From a checkpoint of a small class-conditioned image flow-matching model.
Training: muon at rate 0.0047, 12600 steps, batches of 128.
Data: 195000 training examples, 8.3 epochs.
Rows from block 7 of a small class-conditioned image flow-matching model, named by matrix and row number. Rows with one number within an expert belong to one neuron, the router's apart. Each number is 50 + 15 x the weight over its row's rms, rounded and kept within 0 to 99. All counts start at 0.
Before each expert's rows are labels from the 100 images, of 14976 (inputs lightly noised), where the router gives the expert most weight on average: "peak at" is the part of the image that holds the peak. Only what is clearly more common there than usual is listed. The data: photos of arthropod specimens (BIOSCAN-5M).
# router: router (model.blocks.7.mlp.router.weight, 4x320, trained with AdamW), inputs 276-319
# up: expert up (model.blocks.7.mlp.up, 4x80x320), inputs 276-319
# down: expert down (model.blocks.7.mlp.down, 4x320x80, transposed), outputs 276-319

# expert 2
peak at: bottom right
router.2:53 48 39 59 58 68 62 58 97 51 49 49 16 59 58 22 54 17 43 38 00 51 56 82 43 40 46 87 74 70 63 34 38 42 56 42 62 49 49 57 55 52 48 29
up.0:50 43 54 56 59 65 58 45 59 74 46 43 28 49 63 15 71 53 44 67 73 49 35 55 47 39 58 52 54 45 23 58 43 61 44 26 45 42 47 41 57 61 48 49
down.0:59 26 67 47 50 45 55 44 89 38 65 43 42 33 78 35 46 53 50 68 24 32 30 52 27 23 17 42 65 73 45 46 41 47 71 54 71 82 43 49 58 45 55 59
up.1:42 34 58 74 61 47 39 48 37 63 27 58 57 60 68 48 52 71 49 49 48 33 40 36 40 50 51 66 52 47 34 56 39 39 73 46 33 49 49 62 34 59 48 35
down.1:56 57 72 71 37 33 41 73 05 54 51 59 46 69 49 46 45 35 59 56 57 55 44 58 76 52 31 39 83 53 36 42 60 56 47 76 58 38 49 61 42 54 29 35
up.2:66 54 55 52 37 43 30 32 50 49 50 61 62 31 38 28 45 44 42 53 38 57 30 52 58 50 22 69 51 53 51 54 59 44 75 43 56 39 48 35 58 39 55 38
down.2:41 59 40 52 69 66 66 57 71 34 58 58 43 52 54 82 42 58 54 43 64 41 47 52 53 42 60 59 58 43 78 48 43 60 49 66 37 24 11 53 63 55 43 79
up.3:52 51 82 61 55 70 47 60 72 93 39 52 44 32 81 42 52 59 56 56 32 51 74 66 67 36 36 33 49 41 50 54 40 33 49 60 56 31 51 91 62 48 58 43
down.3:44 44 52 51 47 75 60 43 69 75 53 51 69 61 45 70 54 63 43 68 47 53 64 45 34 29 80 68 31 48 55 60 50 65 49 42 48 47 29 57 49 61 67 34
up.4:36 53 42 44 51 36 45 48 99 54 43 46 64 38 64 21 36 47 52 46 32 65 60 34 32 32 40 32 46 46 51 53 40 50 45 59 74 07 53 82 36 41 56 57
down.4:46 53 18 34 55 57 31 46 62 51 69 52 45 42 37 83 55 44 39 67 50 33 68 56 45 75 50 43 53 66 77 48 33 48 29 56 56 61 13 63 57 60 48 36
up.5:78 52 43 58 58 63 46 47 68 78 58 68 39 57 97 34 49 47 54 61 71 68 47 62 33 55 40 21 45 44 37 50 43 52 62 51 63 45 50 58 32 51 27 59
down.5:49 55 59 62 54 54 47 50 77 26 47 48 50 47 59 23 44 51 46 46 31 63 27 45 58 52 78 35 54 55 43 57 33 41 47 31 49 39 99 43 47 56 40 71
up.6:42 60 44 54 54 51 49 47 99 75 49 39 41 66 55 66 53 62 62 54 40 44 59 63 54 46 71 33 35 26 60 41 60 56 68 47 37 41 55 70 53 30 51 42
down.6:44 43 51 33 53 60 36 70 35 57 45 58 56 43 35 57 49 46 53 52 39 53 68 39 63 30 25 52 53 49 41 42 51 46 59 68 44 65 54 36 54 61 15 83
up.7:36 45 79 61 51 47 34 28 82 62 37 50 45 32 70 58 60 50 55 56 07 61 43 46 48 39 52 60 41 57 38 63 47 41 39 66 61 70 44 46 54 42 41 21
down.7:39 43 36 49 49 23 52 50 56 41 48 45 62 38 40 62 52 64 46 60 84 34 49 39 91 51 67 43 50 57 63 57 58 60 54 40 50 60 53 71 59 47 40 75
up.8:45 36 71 45 58 55 40 64 53 63 40 55 51 64 75 46 63 34 46 49 49 49 48 53 51 41 17 52 45 48 44 41 53 58 39 40 46 57 48 47 55 57 61 36
down.8:45 49 65 61 60 56 31 19 42 56 43 82 61 68 29 49 36 37 53 44 60 76 62 61 62 41 19 74 53 42 39 42 53 53 62 62 39 42 50 65 44 53 47 45
up.9:37 50 67 34 70 77 55 56 65 65 32 40 39 88 51 34 49 68 45 50 45 46 50 61 48 55 58 53 74 40 52 43 59 29 19 60 32 37 50 51 48 47 51 49
down.9:82 54 81 73 38 95 38 40 48 49 46 39 39 33 36 61 56 31 51 29 29 46 52 55 34 51 50 48 41 40 48 55 47 72 79 57 31 42 34 38 47 53 59 32
up.10:45 42 30 69 76 66 47 38 85 45 56 55 24 87 23 19 54 36 49 54 36 45 46 50 36 54 56 42 65 52 59 35 58 51 27 45 43 33 44 74 46 52 42 36
down.10:32 60 31 40 59 37 35 47 00 38 35 57 57 68 15 63 50 69 48 57 75 54 67 61 69 49 49 41 09 53 32 44 54 33 33 30 57 46 42 68 43 43 45 61
up.11:38 45 59 55 60 56 38 60 48 54 33 44 56 37 54 56 60 45 49 59 50 21 35 50 59 56 22 42 73 42 34 45 31 30 52 41 20 38 58 20 54 49 55 47
down.11:47 35 45 52 58 63 52 36 57 42 48 34 55 47 68 78 69 52 65 35 61 66 43 47 39 32 46 60 65 46 56 51 30 29 63 53 32 54 43 50 41 41 57 90
up.12:60 40 23 51 53 63 40 42 99 60 41 50 77 44 35 96 63 49 46 31 61 53 55 43 63 80 73 52 75 44 44 53 48 46 51 47 40 43 53 54 53 51 54 28
down.12:48 45 78 59 44 57 26 64 43 56 45 40 33 42 18 56 52 65 52 69 44 67 45 59 63 64 24 72 43 54 36 59 40 39 52 63 35 38 46 44 53 53 60 61
up.13:51 37 62 48 53 53 51 57 92 51 49 47 64 48 41 68 52 50 50 39 41 36 56 81 46 36 27 28 69 32 57 46 47 71 63 77 53 39 55 85 51 50 32 36
down.13:40 57 26 40 37 57 46 48 60 48 35 48 34 48 74 43 62 48 48 47 43 32 45 59 53 59 16 54 79 57 45 47 50 86 38 49 50 47 71 79 60 60 40 43
up.14:57 52 57 49 49 60 50 28 39 75 38 72 49 51 55 78 56 49 57 37 25 47 59 52 63 59 67 61 60 43 50 38 57 42 34 35 39 42 46 42 62 44 37 46
down.14:48 38 69 53 50 47 53 64 77 50 36 43 48 51 25 32 54 64 55 34 63 40 51 48 72 40 56 42 67 49 71 50 31 22 56 46 60 52 00 47 49 43 42 43
up.15:41 56 66 67 77 52 35 47 82 41 48 43 61 53 48 49 41 46 39 45 46 22 63 59 27 57 51 25 40 56 70 50 43 71 67 41 43 29 54 55 37 44 50 42
down.15:45 45 49 36 38 41 53 80 34 54 53 64 48 42 78 72 36 50 57 59 61 13 73 57 54 39 55 34 54 62 55 53 26 40 34 40 67 26 53 58 48 46 45 53
up.16:62 45 44 59 37 65 42 42 51 58 51 70 51 39 98 09 61 43 63 64 46 43 46 50 46 52 09 52 58 49 49 44 54 51 42 52 37 33 49 55 47 62 55 63
down.16:67 56 86 54 41 66 53 59 18 40 53 56 45 62 61 20 50 60 42 48 44 44 58 34 61 50 40 68 55 68 42 65 39 53 66 47 44 49 60 56 56 49 41 42
up.17:38 59 30 43 35 52 58 58 53 58 37 75 49 24 34 60 52 35 51 48 45 60 34 70 05 49 57 46 57 58 32 46 53 57 45 55 34 27 52 36 56 53 54 53
down.17:55 46 27 55 52 32 57 58 57 62 58 42 52 54 52 89 56 46 52 50 63 51 37 57 34 17 18 56 77 54 85 29 67 66 29 61 60 25 25 65 51 43 54 41
up.18:56 84 36 57 36 45 44 74 77 79 64 67 50 34 64 48 40 50 51 51 52 46 57 40 40 39 34 56 45 48 27 56 61 70 52 49 52 43 54 64 64 58 58 52
down.18:52 58 89 58 46 51 38 57 99 43 51 58 40 48 78 42 39 55 47 35 56 69 53 57 50 53 32 39 55 53 43 40 39 32 67 56 62 64 36 34 51 48 46 67
up.19:46 34 35 58 51 54 47 64 23 55 24 55 32 56 34 64 46 56 49 46 63 38 41 52 54 77 83 49 39 42 51 52 51 65 55 59 52 38 54 42 46 46 42 37
down.19:61 53 35 65 62 66 45 29 80 32 45 50 34 55 59 00 61 58 53 58 66 50 32 47 64 48 85 52 54 61 72 64 49 49 76 28 56 29 11 54 52 52 42 73
up.20:60 59 08 69 42 69 38 63 86 59 70 51 56 54 07 24 35 29 49 52 41 41 60 44 56 25 57 71 54 56 70 54 18 19 53 48 54 21 49 75 43 57 66 53
down.20:44 48 52 55 43 44 44 58 16 52 54 60 54 46 24 61 49 53 54 38 35 18 61 49 37 59 61 43 60 53 68 47 42 42 49 20 60 58 56 72 56 46 55 50
up.21:45 44 45 60 61 71 55 51 99 68 53 47 37 73 61 45 53 44 49 36 35 20 64 53 38 52 42 62 60 55 46 34 38 39 47 39 54 50 52 42 52 52 38 53
down.21:60 50 27 67 35 49 49 24 21 48 52 33 41 45 61 68 46 36 53 79 57 64 42 61 52 63 68 64 36 41 45 55 55 38 56 66 36 40 59 49 49 55 57 54
up.22:33 66 46 60 44 66 40 73 39 70 37 59 46 33 92 93 53 44 54 61 45 52 63 47 89 48 68 72 64 35 61 65 44 43 36 36 42 75 63 51 34 58 55 53
down.22:50 42 36 56 53 53 49 61 65 44 54 53 27 49 82 14 47 69 52 76 18 40 39 40 87 61 62 49 46 62 44 53 49 54 69 38 53 34 00 25 51 56 63 34
up.23:55 41 53 66 57 46 43 48 76 29 43 68 28 70 46 58 57 30 41 50 44 69 60 41 64 34 29 34 54 34 74 49 43 39 40 46 60 47 45 67 28 61 46 29
down.23:54 47 47 59 49 51 43 40 53 56 44 53 46 66 40 62 66 80 50 32 47 58 55 48 61 43 77 85 52 40 69 47 59 32 32 48 53 44 25 69 45 40 42 22

# expert 0
peak at: top right; bottom left
router.0:45 46 65 41 36 83 54 36 92 46 48 41 56 69 42 41 39 69 50 54 57 27 23 29 46 62 62 55 17 50 45 48 47 43 59 42 57 63 47 49 37 44 57 64
up.0:60 51 25 45 45 57 59 79 61 52 44 78 30 50 15 45 35 62 41 63 72 59 39 68 42 68 17 63 55 31 33 95 45 38 52 37 38 47 53 49 50 23 40 55
down.0:38 34 56 41 62 33 35 13 56 33 64 63 36 46 29 87 47 36 49 37 53 52 49 57 63 68 16 51 49 45 37 33 47 56 63 49 42 64 37 30 48 57 63 54
up.1:31 30 62 52 42 48 49 36 99 48 42 43 87 38 51 77 41 41 50 43 53 54 37 40 60 46 27 74 51 44 45 46 19 50 85 53 58 51 44 60 43 46 42 41
down.1:64 58 51 47 54 81 73 61 68 58 35 70 53 41 46 00 39 50 48 58 53 78 57 44 35 42 48 58 71 48 44 51 61 53 44 49 51 54 21 54 49 50 48 35
up.2:43 63 32 48 52 69 50 41 56 56 38 52 60 48 42 42 45 56 54 50 49 38 46 52 45 61 83 74 32 35 37 31 36 61 43 35 34 29 51 57 61 64 44 70
down.2:55 49 57 62 49 42 36 63 57 68 48 52 73 60 37 63 42 29 51 45 45 61 90 66 52 36 50 55 53 33 51 49 46 46 59 48 36 55 27 62 31 45 43 43
up.3:49 66 54 46 60 59 50 49 67 37 64 54 65 72 54 23 35 57 60 69 24 51 72 45 77 53 29 44 50 59 82 47 61 64 56 48 78 58 56 50 37 27 49 41
down.3:62 41 53 64 36 42 66 59 61 34 50 72 79 55 66 43 23 32 41 26 55 50 22 39 44 37 64 33 50 49 11 44 38 39 37 49 67 21 46 47 65 73 53 43
up.4:56 37 25 58 73 52 50 49 56 58 63 55 41 99 56 38 44 51 48 51 56 21 62 62 61 30 27 57 85 46 28 25 56 38 77 56 47 46 49 22 56 64 53 60
down.4:56 56 63 49 24 30 28 53 65 75 32 62 52 76 88 87 25 41 62 63 64 35 48 63 79 27 59 39 29 45 45 48 55 39 45 41 42 33 17 67 32 48 47 63
up.5:35 43 41 73 45 69 50 49 70 59 17 69 35 76 52 36 42 69 55 44 09 56 50 34 53 75 50 44 29 55 31 54 49 32 45 57 51 56 53 57 62 30 73 74
down.5:70 60 51 37 60 50 47 45 52 45 47 67 46 38 55 47 53 45 46 39 51 53 72 22 48 40 45 55 63 64 63 45 65 40 56 63 56 58 39 81 32 68 49 59
up.6:50 48 28 41 22 57 63 31 73 51 44 61 37 54 51 30 49 40 46 55 50 41 57 44 76 42 21 52 39 61 26 36 39 58 64 26 49 26 45 83 71 52 28 52
down.6:45 59 99 35 32 41 54 64 32 28 47 48 30 40 54 49 68 77 51 51 32 42 23 50 55 40 00 52 73 56 48 42 60 59 67 70 64 64 52 70 42 45 37 62
up.7:29 70 56 30 43 72 50 55 54 38 30 64 47 71 23 33 45 69 69 45 61 40 60 13 43 55 15 39 48 48 44 41 56 24 49 45 78 49 47 51 57 57 66 43
down.7:57 45 30 55 58 43 59 32 48 49 50 61 53 40 33 81 55 51 32 52 53 61 15 52 34 45 74 71 60 28 68 42 57 48 38 74 74 63 42 54 38 39 68 55
up.8:57 58 97 52 53 39 50 45 17 53 35 47 56 32 53 49 48 44 38 38 48 58 49 40 75 61 68 61 59 60 33 61 22 55 29 31 46 39 46 50 58 59 44 58
down.8:51 51 48 57 44 61 48 44 19 40 42 58 53 64 61 54 56 51 59 47 65 61 56 50 47 58 68 54 28 38 32 72 53 56 53 50 56 48 20 58 51 48 47 39
up.9:47 62 23 39 48 62 80 31 63 39 53 42 53 64 26 07 57 71 39 40 53 21 40 52 60 52 47 51 63 60 50 29 47 94 47 39 50 42 54 66 51 44 47 32
down.9:50 44 44 45 57 59 60 54 40 43 48 43 53 30 54 19 47 49 55 37 44 50 51 39 59 51 36 37 42 62 55 49 39 59 51 47 55 61 72 54 56 48 61 55
up.10:50 60 44 51 45 56 50 64 08 62 47 69 52 41 63 30 54 24 48 16 51 43 65 40 75 62 43 60 33 58 36 65 37 52 54 28 62 62 50 68 59 65 48 46
down.10:41 57 54 51 55 67 50 43 00 62 33 60 40 47 74 48 56 53 50 36 50 63 46 67 68 64 16 59 07 51 61 62 62 55 60 38 54 61 44 41 39 47 55 50
up.11:66 51 48 67 27 51 33 49 86 59 55 62 46 52 67 15 41 48 72 53 59 47 77 36 61 43 40 48 65 61 40 47 41 22 56 51 28 40 54 59 24 60 55 34
down.11:51 62 40 50 51 62 49 45 81 75 39 57 56 50 45 32 47 66 33 39 45 39 54 51 45 38 55 58 49 46 30 45 59 47 56 53 41 60 44 85 53 49 69 32
up.12:69 62 58 53 31 76 57 44 55 45 47 33 62 49 80 24 50 32 44 33 23 10 73 67 74 62 37 26 45 31 40 56 45 56 57 53 73 72 52 46 45 64 37 29
down.12:20 46 62 60 72 64 46 37 43 38 33 34 74 65 20 44 53 53 59 71 51 23 29 55 47 57 56 83 39 25 63 44 69 64 81 57 62 45 47 44 62 33 47 65
up.13:60 57 61 52 71 70 67 57 70 76 78 41 22 39 33 29 38 62 39 72 28 70 23 48 77 47 32 62 46 70 55 44 41 68 31 44 26 49 50 72 68 44 37 44
down.13:41 71 41 28 22 48 44 66 15 98 72 23 26 73 66 53 52 66 63 51 50 50 56 48 54 34 45 46 49 64 49 54 55 40 42 62 25 32 43 32 47 43 45 30
up.14:64 57 60 45 52 55 36 29 77 53 51 52 55 50 00 59 61 54 50 58 52 45 57 60 53 84 70 46 37 54 28 64 51 31 58 46 39 44 48 42 41 60 55 44
down.14:44 50 55 36 43 65 66 51 90 62 48 42 45 36 99 33 56 57 54 51 40 46 57 55 32 68 56 61 38 51 49 62 67 59 38 61 30 70 49 34 51 47 68 35
up.15:49 37 65 58 69 51 35 35 74 73 44 42 41 29 61 49 57 52 36 35 53 71 47 55 40 35 48 55 11 36 71 31 41 37 46 56 55 48 46 54 38 34 18 50
down.15:58 50 54 40 44 31 49 69 76 64 61 31 40 65 71 89 49 64 58 46 38 52 49 62 50 52 50 47 66 57 34 65 42 56 57 45 56 46 32 58 83 49 36 39
up.16:40 69 72 53 49 58 72 38 72 80 79 45 58 38 38 52 82 34 35 30 59 35 37 46 35 46 45 43 32 46 48 57 48 42 38 66 48 49 50 66 67 61 42 61
down.16:52 44 73 44 56 38 51 52 55 66 62 60 54 18 51 99 69 56 65 58 58 66 51 46 46 41 70 50 52 56 75 37 50 30 48 68 37 36 54 58 23 42 48 70
up.17:48 55 32 50 29 52 45 71 39 65 40 33 57 07 55 56 51 50 50 50 41 47 33 58 86 62 89 47 35 69 45 48 42 85 51 37 64 53 50 21 51 51 57 70
down.17:49 50 48 56 63 54 56 72 28 67 53 45 60 37 52 54 50 30 49 61 31 71 45 43 37 52 36 44 53 52 64 32 75 63 33 68 59 50 34 29 51 48 49 41
up.18:75 55 39 48 62 56 42 70 63 51 43 61 41 44 64 27 47 59 60 64 80 49 53 50 64 50 56 42 59 50 50 52 73 63 62 60 33 13 51 11 55 38 46 41
down.18:45 44 00 61 58 40 37 45 74 35 67 42 54 74 27 61 71 48 44 54 58 47 56 48 61 78 06 32 54 52 28 63 51 71 51 44 46 51 12 46 44 59 54 45
up.19:58 50 49 51 48 51 46 45 52 60 36 35 58 48 24 95 62 78 48 44 42 34 66 60 63 49 64 56 26 41 46 49 45 59 52 58 45 52 53 87 66 56 46 19
down.19:43 56 27 55 74 66 45 51 61 67 46 64 41 55 15 99 48 69 40 51 37 88 47 47 83 62 66 38 41 50 51 65 18 52 61 47 32 29 41 52 50 52 54 29
up.20:65 47 66 59 31 70 65 55 71 52 50 52 47 33 62 49 36 22 42 54 53 52 46 58 72 40 80 44 32 70 50 63 49 73 38 55 52 83 47 55 46 57 53 42
down.20:38 37 72 57 49 42 39 47 74 46 41 60 20 50 51 72 50 51 56 60 50 41 49 57 17 49 54 33 34 45 63 28 40 42 70 30 53 68 26 71 34 49 53 58
up.21:49 48 46 38 47 58 40 69 61 81 47 36 31 45 42 60 60 41 50 34 65 54 52 28 50 24 28 70 59 47 31 37 45 52 46 25 33 38 55 80 46 68 62 59
down.21:57 49 74 60 44 49 42 48 43 59 58 25 33 57 51 81 57 26 45 53 31 55 45 33 53 64 63 47 72 51 61 51 65 47 55 29 40 65 56 63 46 40 42 53
up.22:44 55 91 64 44 44 37 69 65 60 36 55 44 71 64 18 55 63 53 56 52 55 71 55 29 47 62 53 33 46 32 55 34 67 65 31 62 64 55 52 57 48 51 46
down.22:47 44 75 49 35 55 50 39 60 52 47 43 27 23 33 89 45 58 56 67 33 39 37 54 82 48 56 59 63 37 46 60 26 45 57 40 66 54 25 58 56 48 38 24
up.23:52 45 49 48 45 64 56 52 67 54 50 38 54 89 48 80 62 49 51 50 57 38 43 47 61 63 45 81 51 54 63 15 55 42 82 49 55 63 51 51 45 46 52 58
down.23:77 51 40 46 39 57 50 45 42 49 62 63 52 52 36 33 48 61 54 60 50 24 73 40 67 38 46 76 39 52 35 33 58 20 26 52 48 73 38 44 55 48 73 43

# expert 3
peak at: middle left; top left
router.3:51 54 70 66 37 30 59 51 06 59 62 38 40 34 56 80 34 52 68 35 61 60 24 55 77 55 27 31 60 44 47 68 22 85 45 36 53 35 46 75 47 61 52 46
up.0:35 52 69 47 51 96 63 66 83 55 48 59 43 84 45 19 61 53 50 46 48 53 69 45 56 56 78 55 37 42 37 44 59 41 43 51 46 45 44 35 55 47 56 57
down.0:54 25 45 58 56 08 60 46 37 39 41 32 46 73 64 49 43 74 59 69 34 38 31 51 52 39 60 17 19 52 74 46 21 29 56 61 48 45 73 48 57 57 58 68
up.1:35 41 56 50 72 66 43 48 99 76 47 55 42 58 21 26 60 31 27 39 54 51 42 57 26 60 60 52 50 42 43 66 63 16 54 60 59 49 30 45 45 57 48 40
down.1:49 56 45 55 48 41 42 34 45 54 38 66 32 60 52 46 40 71 50 51 65 63 57 59 93 70 57 53 37 55 52 61 56 30 43 59 42 34 67 44 53 35 27 58
up.2:44 57 54 59 66 56 45 74 34 60 27 60 60 75 40 67 54 56 48 44 71 47 50 48 92 53 60 43 29 53 46 28 39 64 58 58 46 60 40 40 54 56 55 66
down.2:40 54 46 59 54 47 52 51 79 46 46 41 66 53 33 22 40 26 49 40 44 35 85 37 72 52 49 45 51 47 45 52 63 66 32 33 52 35 69 46 49 50 46 30
up.3:46 63 51 58 71 70 61 56 56 63 51 41 44 48 63 51 57 50 49 39 41 43 55 65 49 56 56 69 52 46 54 48 46 49 61 41 43 45 59 32 44 47 64 52
down.3:46 45 23 46 50 35 44 59 77 47 43 48 47 45 29 71 44 65 48 43 40 25 65 48 74 36 99 61 34 53 63 61 68 46 49 36 44 33 40 52 52 47 51 62
up.4:48 65 61 46 33 35 56 61 77 73 39 75 68 49 30 49 55 38 39 25 44 70 49 42 71 71 47 31 69 72 35 42 34 56 63 53 41 43 64 66 63 55 54 45
down.4:58 55 58 43 28 42 64 47 85 46 61 56 70 50 43 00 42 65 53 56 45 57 35 66 52 62 41 23 63 67 55 42 45 50 33 57 58 44 63 74 51 48 56 26
up.5:29 58 39 41 66 62 62 42 95 35 44 57 42 65 59 34 58 39 46 66 38 62 51 51 59 63 46 65 57 49 46 41 27 59 55 64 27 40 43 55 50 64 42 36
down.5:18 43 34 38 62 32 41 74 27 59 70 53 44 54 64 13 52 63 40 65 63 49 47 46 65 58 40 37 55 45 45 36 43 36 34 75 36 52 18 29 53 42 64 43
up.6:74 48 28 56 59 80 52 51 32 73 28 52 45 54 51 44 55 50 42 41 50 70 45 60 69 39 45 60 45 54 49 58 51 49 66 47 49 34 41 52 45 63 51 44
down.6:35 52 26 44 55 60 35 31 31 55 70 71 55 47 63 68 46 44 54 57 72 60 64 42 77 46 51 66 45 39 37 50 50 87 35 58 40 63 35 56 52 52 40 51
up.7:63 54 21 61 43 47 44 50 67 73 50 59 43 79 61 18 55 52 50 55 55 47 76 48 43 43 71 31 85 66 73 45 66 50 42 69 45 84 48 23 54 61 46 60
down.7:53 49 65 44 44 39 34 42 10 39 62 50 59 61 28 50 57 42 42 57 53 44 40 50 26 49 21 75 35 46 38 37 52 64 52 80 52 51 85 48 47 44 34 52
up.8:46 66 56 46 57 46 55 59 00 61 58 38 34 35 76 99 62 43 47 34 43 35 51 58 54 56 45 74 47 51 49 45 53 54 59 62 43 71 50 67 47 53 36 66
down.8:36 55 63 28 49 61 52 77 75 47 46 55 29 37 37 60 50 41 41 48 62 43 61 51 46 27 78 50 41 46 28 51 48 53 68 58 59 66 30 48 47 48 36 40
up.9:65 42 41 49 29 32 76 49 22 62 44 79 35 50 23 60 59 42 51 31 41 63 52 58 43 40 38 39 97 67 55 35 05 47 38 34 67 49 60 55 60 57 27 24
down.9:54 43 57 56 49 58 58 58 37 36 51 52 59 51 30 38 51 49 36 48 55 57 36 47 64 53 86 70 71 60 46 56 67 43 61 57 50 70 38 31 58 57 41 51
up.10:65 64 35 51 15 63 52 58 73 51 36 43 51 45 08 41 54 53 54 41 47 70 59 53 74 56 49 72 56 46 53 58 61 45 32 39 41 56 68 50 58 52 58 51
down.10:47 47 60 68 76 44 54 57 28 40 60 46 40 54 99 50 47 30 56 78 76 62 61 54 31 62 31 51 64 65 66 42 68 82 57 46 72 35 30 22 45 52 61 53
up.11:53 36 37 62 65 63 75 39 91 70 47 51 75 41 34 25 48 21 44 25 25 44 51 50 50 67 46 56 38 36 60 50 52 23 28 59 34 19 49 34 69 51 39 37
down.11:52 52 23 51 24 44 49 63 42 45 53 53 77 69 69 26 38 42 62 36 61 50 21 40 37 34 20 38 59 45 51 34 26 54 33 41 47 36 52 61 50 63 46 69
up.12:63 25 70 47 39 62 44 59 99 43 38 43 27 57 37 99 54 34 39 59 56 39 39 47 43 48 44 76 52 62 43 59 36 22 48 26 40 43 62 45 50 44 54 44
down.12:42 43 99 56 61 42 50 59 28 56 51 46 43 45 91 57 46 53 58 47 44 57 77 45 76 68 77 30 33 69 71 51 55 54 47 25 62 39 62 29 45 45 47 49
up.13:56 42 52 61 59 51 45 58 68 47 44 44 49 63 20 99 48 42 40 19 31 56 48 46 53 38 31 58 48 45 32 55 39 48 41 20 27 21 52 41 44 52 50 48
down.13:55 41 99 56 50 44 33 48 57 47 54 50 45 52 38 49 44 56 55 48 38 57 38 42 88 63 50 51 49 61 68 51 59 35 52 43 56 55 65 47 55 50 42 48
up.14:42 66 33 43 67 56 59 63 81 53 37 59 54 61 24 72 42 59 56 40 48 35 50 33 46 37 57 49 74 54 57 39 57 28 39 59 37 34 28 36 70 60 61 41
down.14:43 36 02 60 44 42 46 35 90 43 50 50 66 53 63 91 61 43 61 67 46 44 52 54 41 43 81 44 62 45 65 37 67 60 49 53 43 34 70 34 45 53 44 34
up.15:68 62 47 66 58 65 50 35 85 69 04 73 32 46 51 66 46 48 78 42 40 52 49 47 88 48 53 56 61 26 63 43 46 34 62 17 61 55 54 61 70 29 36 56
down.15:47 55 33 57 59 55 48 60 04 48 47 41 43 58 87 76 57 35 51 32 49 41 55 35 12 39 64 11 48 51 51 44 75 89 66 45 47 56 53 42 54 48 55 43
up.16:40 51 41 56 39 49 58 55 98 74 45 60 65 57 35 21 40 46 47 39 36 44 32 63 78 75 59 62 13 55 41 59 58 56 22 52 48 62 54 22 40 72 71 61
down.16:40 53 59 45 54 46 57 29 46 41 44 53 58 42 26 36 52 56 52 45 42 53 65 43 79 52 84 48 35 50 53 51 53 48 57 32 53 40 53 38 57 44 39 55
up.17:44 50 57 49 71 51 43 44 41 81 27 51 57 31 51 30 57 51 49 46 41 57 25 51 31 61 29 68 66 33 53 41 58 63 71 54 45 23 43 40 60 40 31 19
down.17:62 40 36 61 54 58 48 62 71 53 52 64 49 42 52 58 50 38 48 57 44 38 58 51 91 53 24 80 30 57 62 52 10 58 56 56 53 59 79 61 62 64 27 79
up.18:58 49 49 47 69 40 50 44 51 72 48 35 36 72 63 40 46 67 48 46 71 57 58 39 35 51 65 67 64 59 54 56 50 69 42 35 56 20 42 22 39 44 59 53
down.18:50 61 49 32 39 63 36 29 44 37 46 39 51 51 39 28 61 56 49 58 56 38 61 49 38 74 70 24 52 44 23 50 60 31 73 40 38 69 64 39 61 50 51 36
up.19:92 38 43 69 44 56 44 56 10 46 30 66 48 54 18 90 39 45 59 45 27 49 44 35 78 61 40 27 57 47 40 21 46 55 62 64 43 64 46 48 70 61 39 63
down.19:57 64 61 33 40 60 62 34 49 37 40 40 63 46 23 97 48 38 47 37 59 63 56 44 75 19 02 59 59 42 25 56 68 36 46 68 53 32 77 54 44 61 60 55
up.20:58 54 50 46 61 64 42 57 99 58 36 46 63 46 26 56 46 45 39 60 39 54 52 54 77 56 44 55 44 58 40 52 67 81 47 32 38 52 57 65 46 49 60 45
down.20:48 63 36 63 55 51 43 40 19 17 51 40 47 58 50 81 59 54 54 64 44 47 42 47 94 70 00 36 30 63 43 54 63 59 51 52 59 34 62 39 50 58 44 32
up.21:54 57 34 43 44 59 52 60 97 53 60 43 49 46 10 93 65 58 47 30 36 35 54 63 47 61 47 22 41 63 40 41 46 52 45 44 49 57 51 58 45 60 56 34
down.21:40 41 74 62 43 52 61 58 52 50 42 52 58 38 99 71 57 53 55 38 45 64 36 53 22 51 33 38 42 52 49 50 44 67 73 50 47 46 70 72 46 47 60 52
up.22:60 50 72 50 66 46 39 48 34 67 21 67 52 37 46 98 44 50 55 49 61 59 14 64 62 68 23 33 81 54 60 50 46 68 48 43 56 58 45 30 44 59 49 41
down.22:48 49 49 35 59 45 64 56 71 72 49 59 26 39 70 59 58 44 43 39 42 44 41 63 45 50 42 61 89 55 65 63 48 46 52 54 36 71 42 57 60 47 43 80
up.23:44 66 55 58 60 45 40 50 50 62 46 41 55 30 52 99 41 52 50 48 35 53 51 68 58 64 50 53 41 42 53 40 36 79 52 36 37 46 29 30 52 49 54 72
down.23:53 63 74 50 45 69 34 45 60 54 60 25 50 32 27 67 48 52 43 30 59 51 66 56 13 55 30 41 35 43 30 62 63 47 53 49 53 38 11 78 43 50 58 02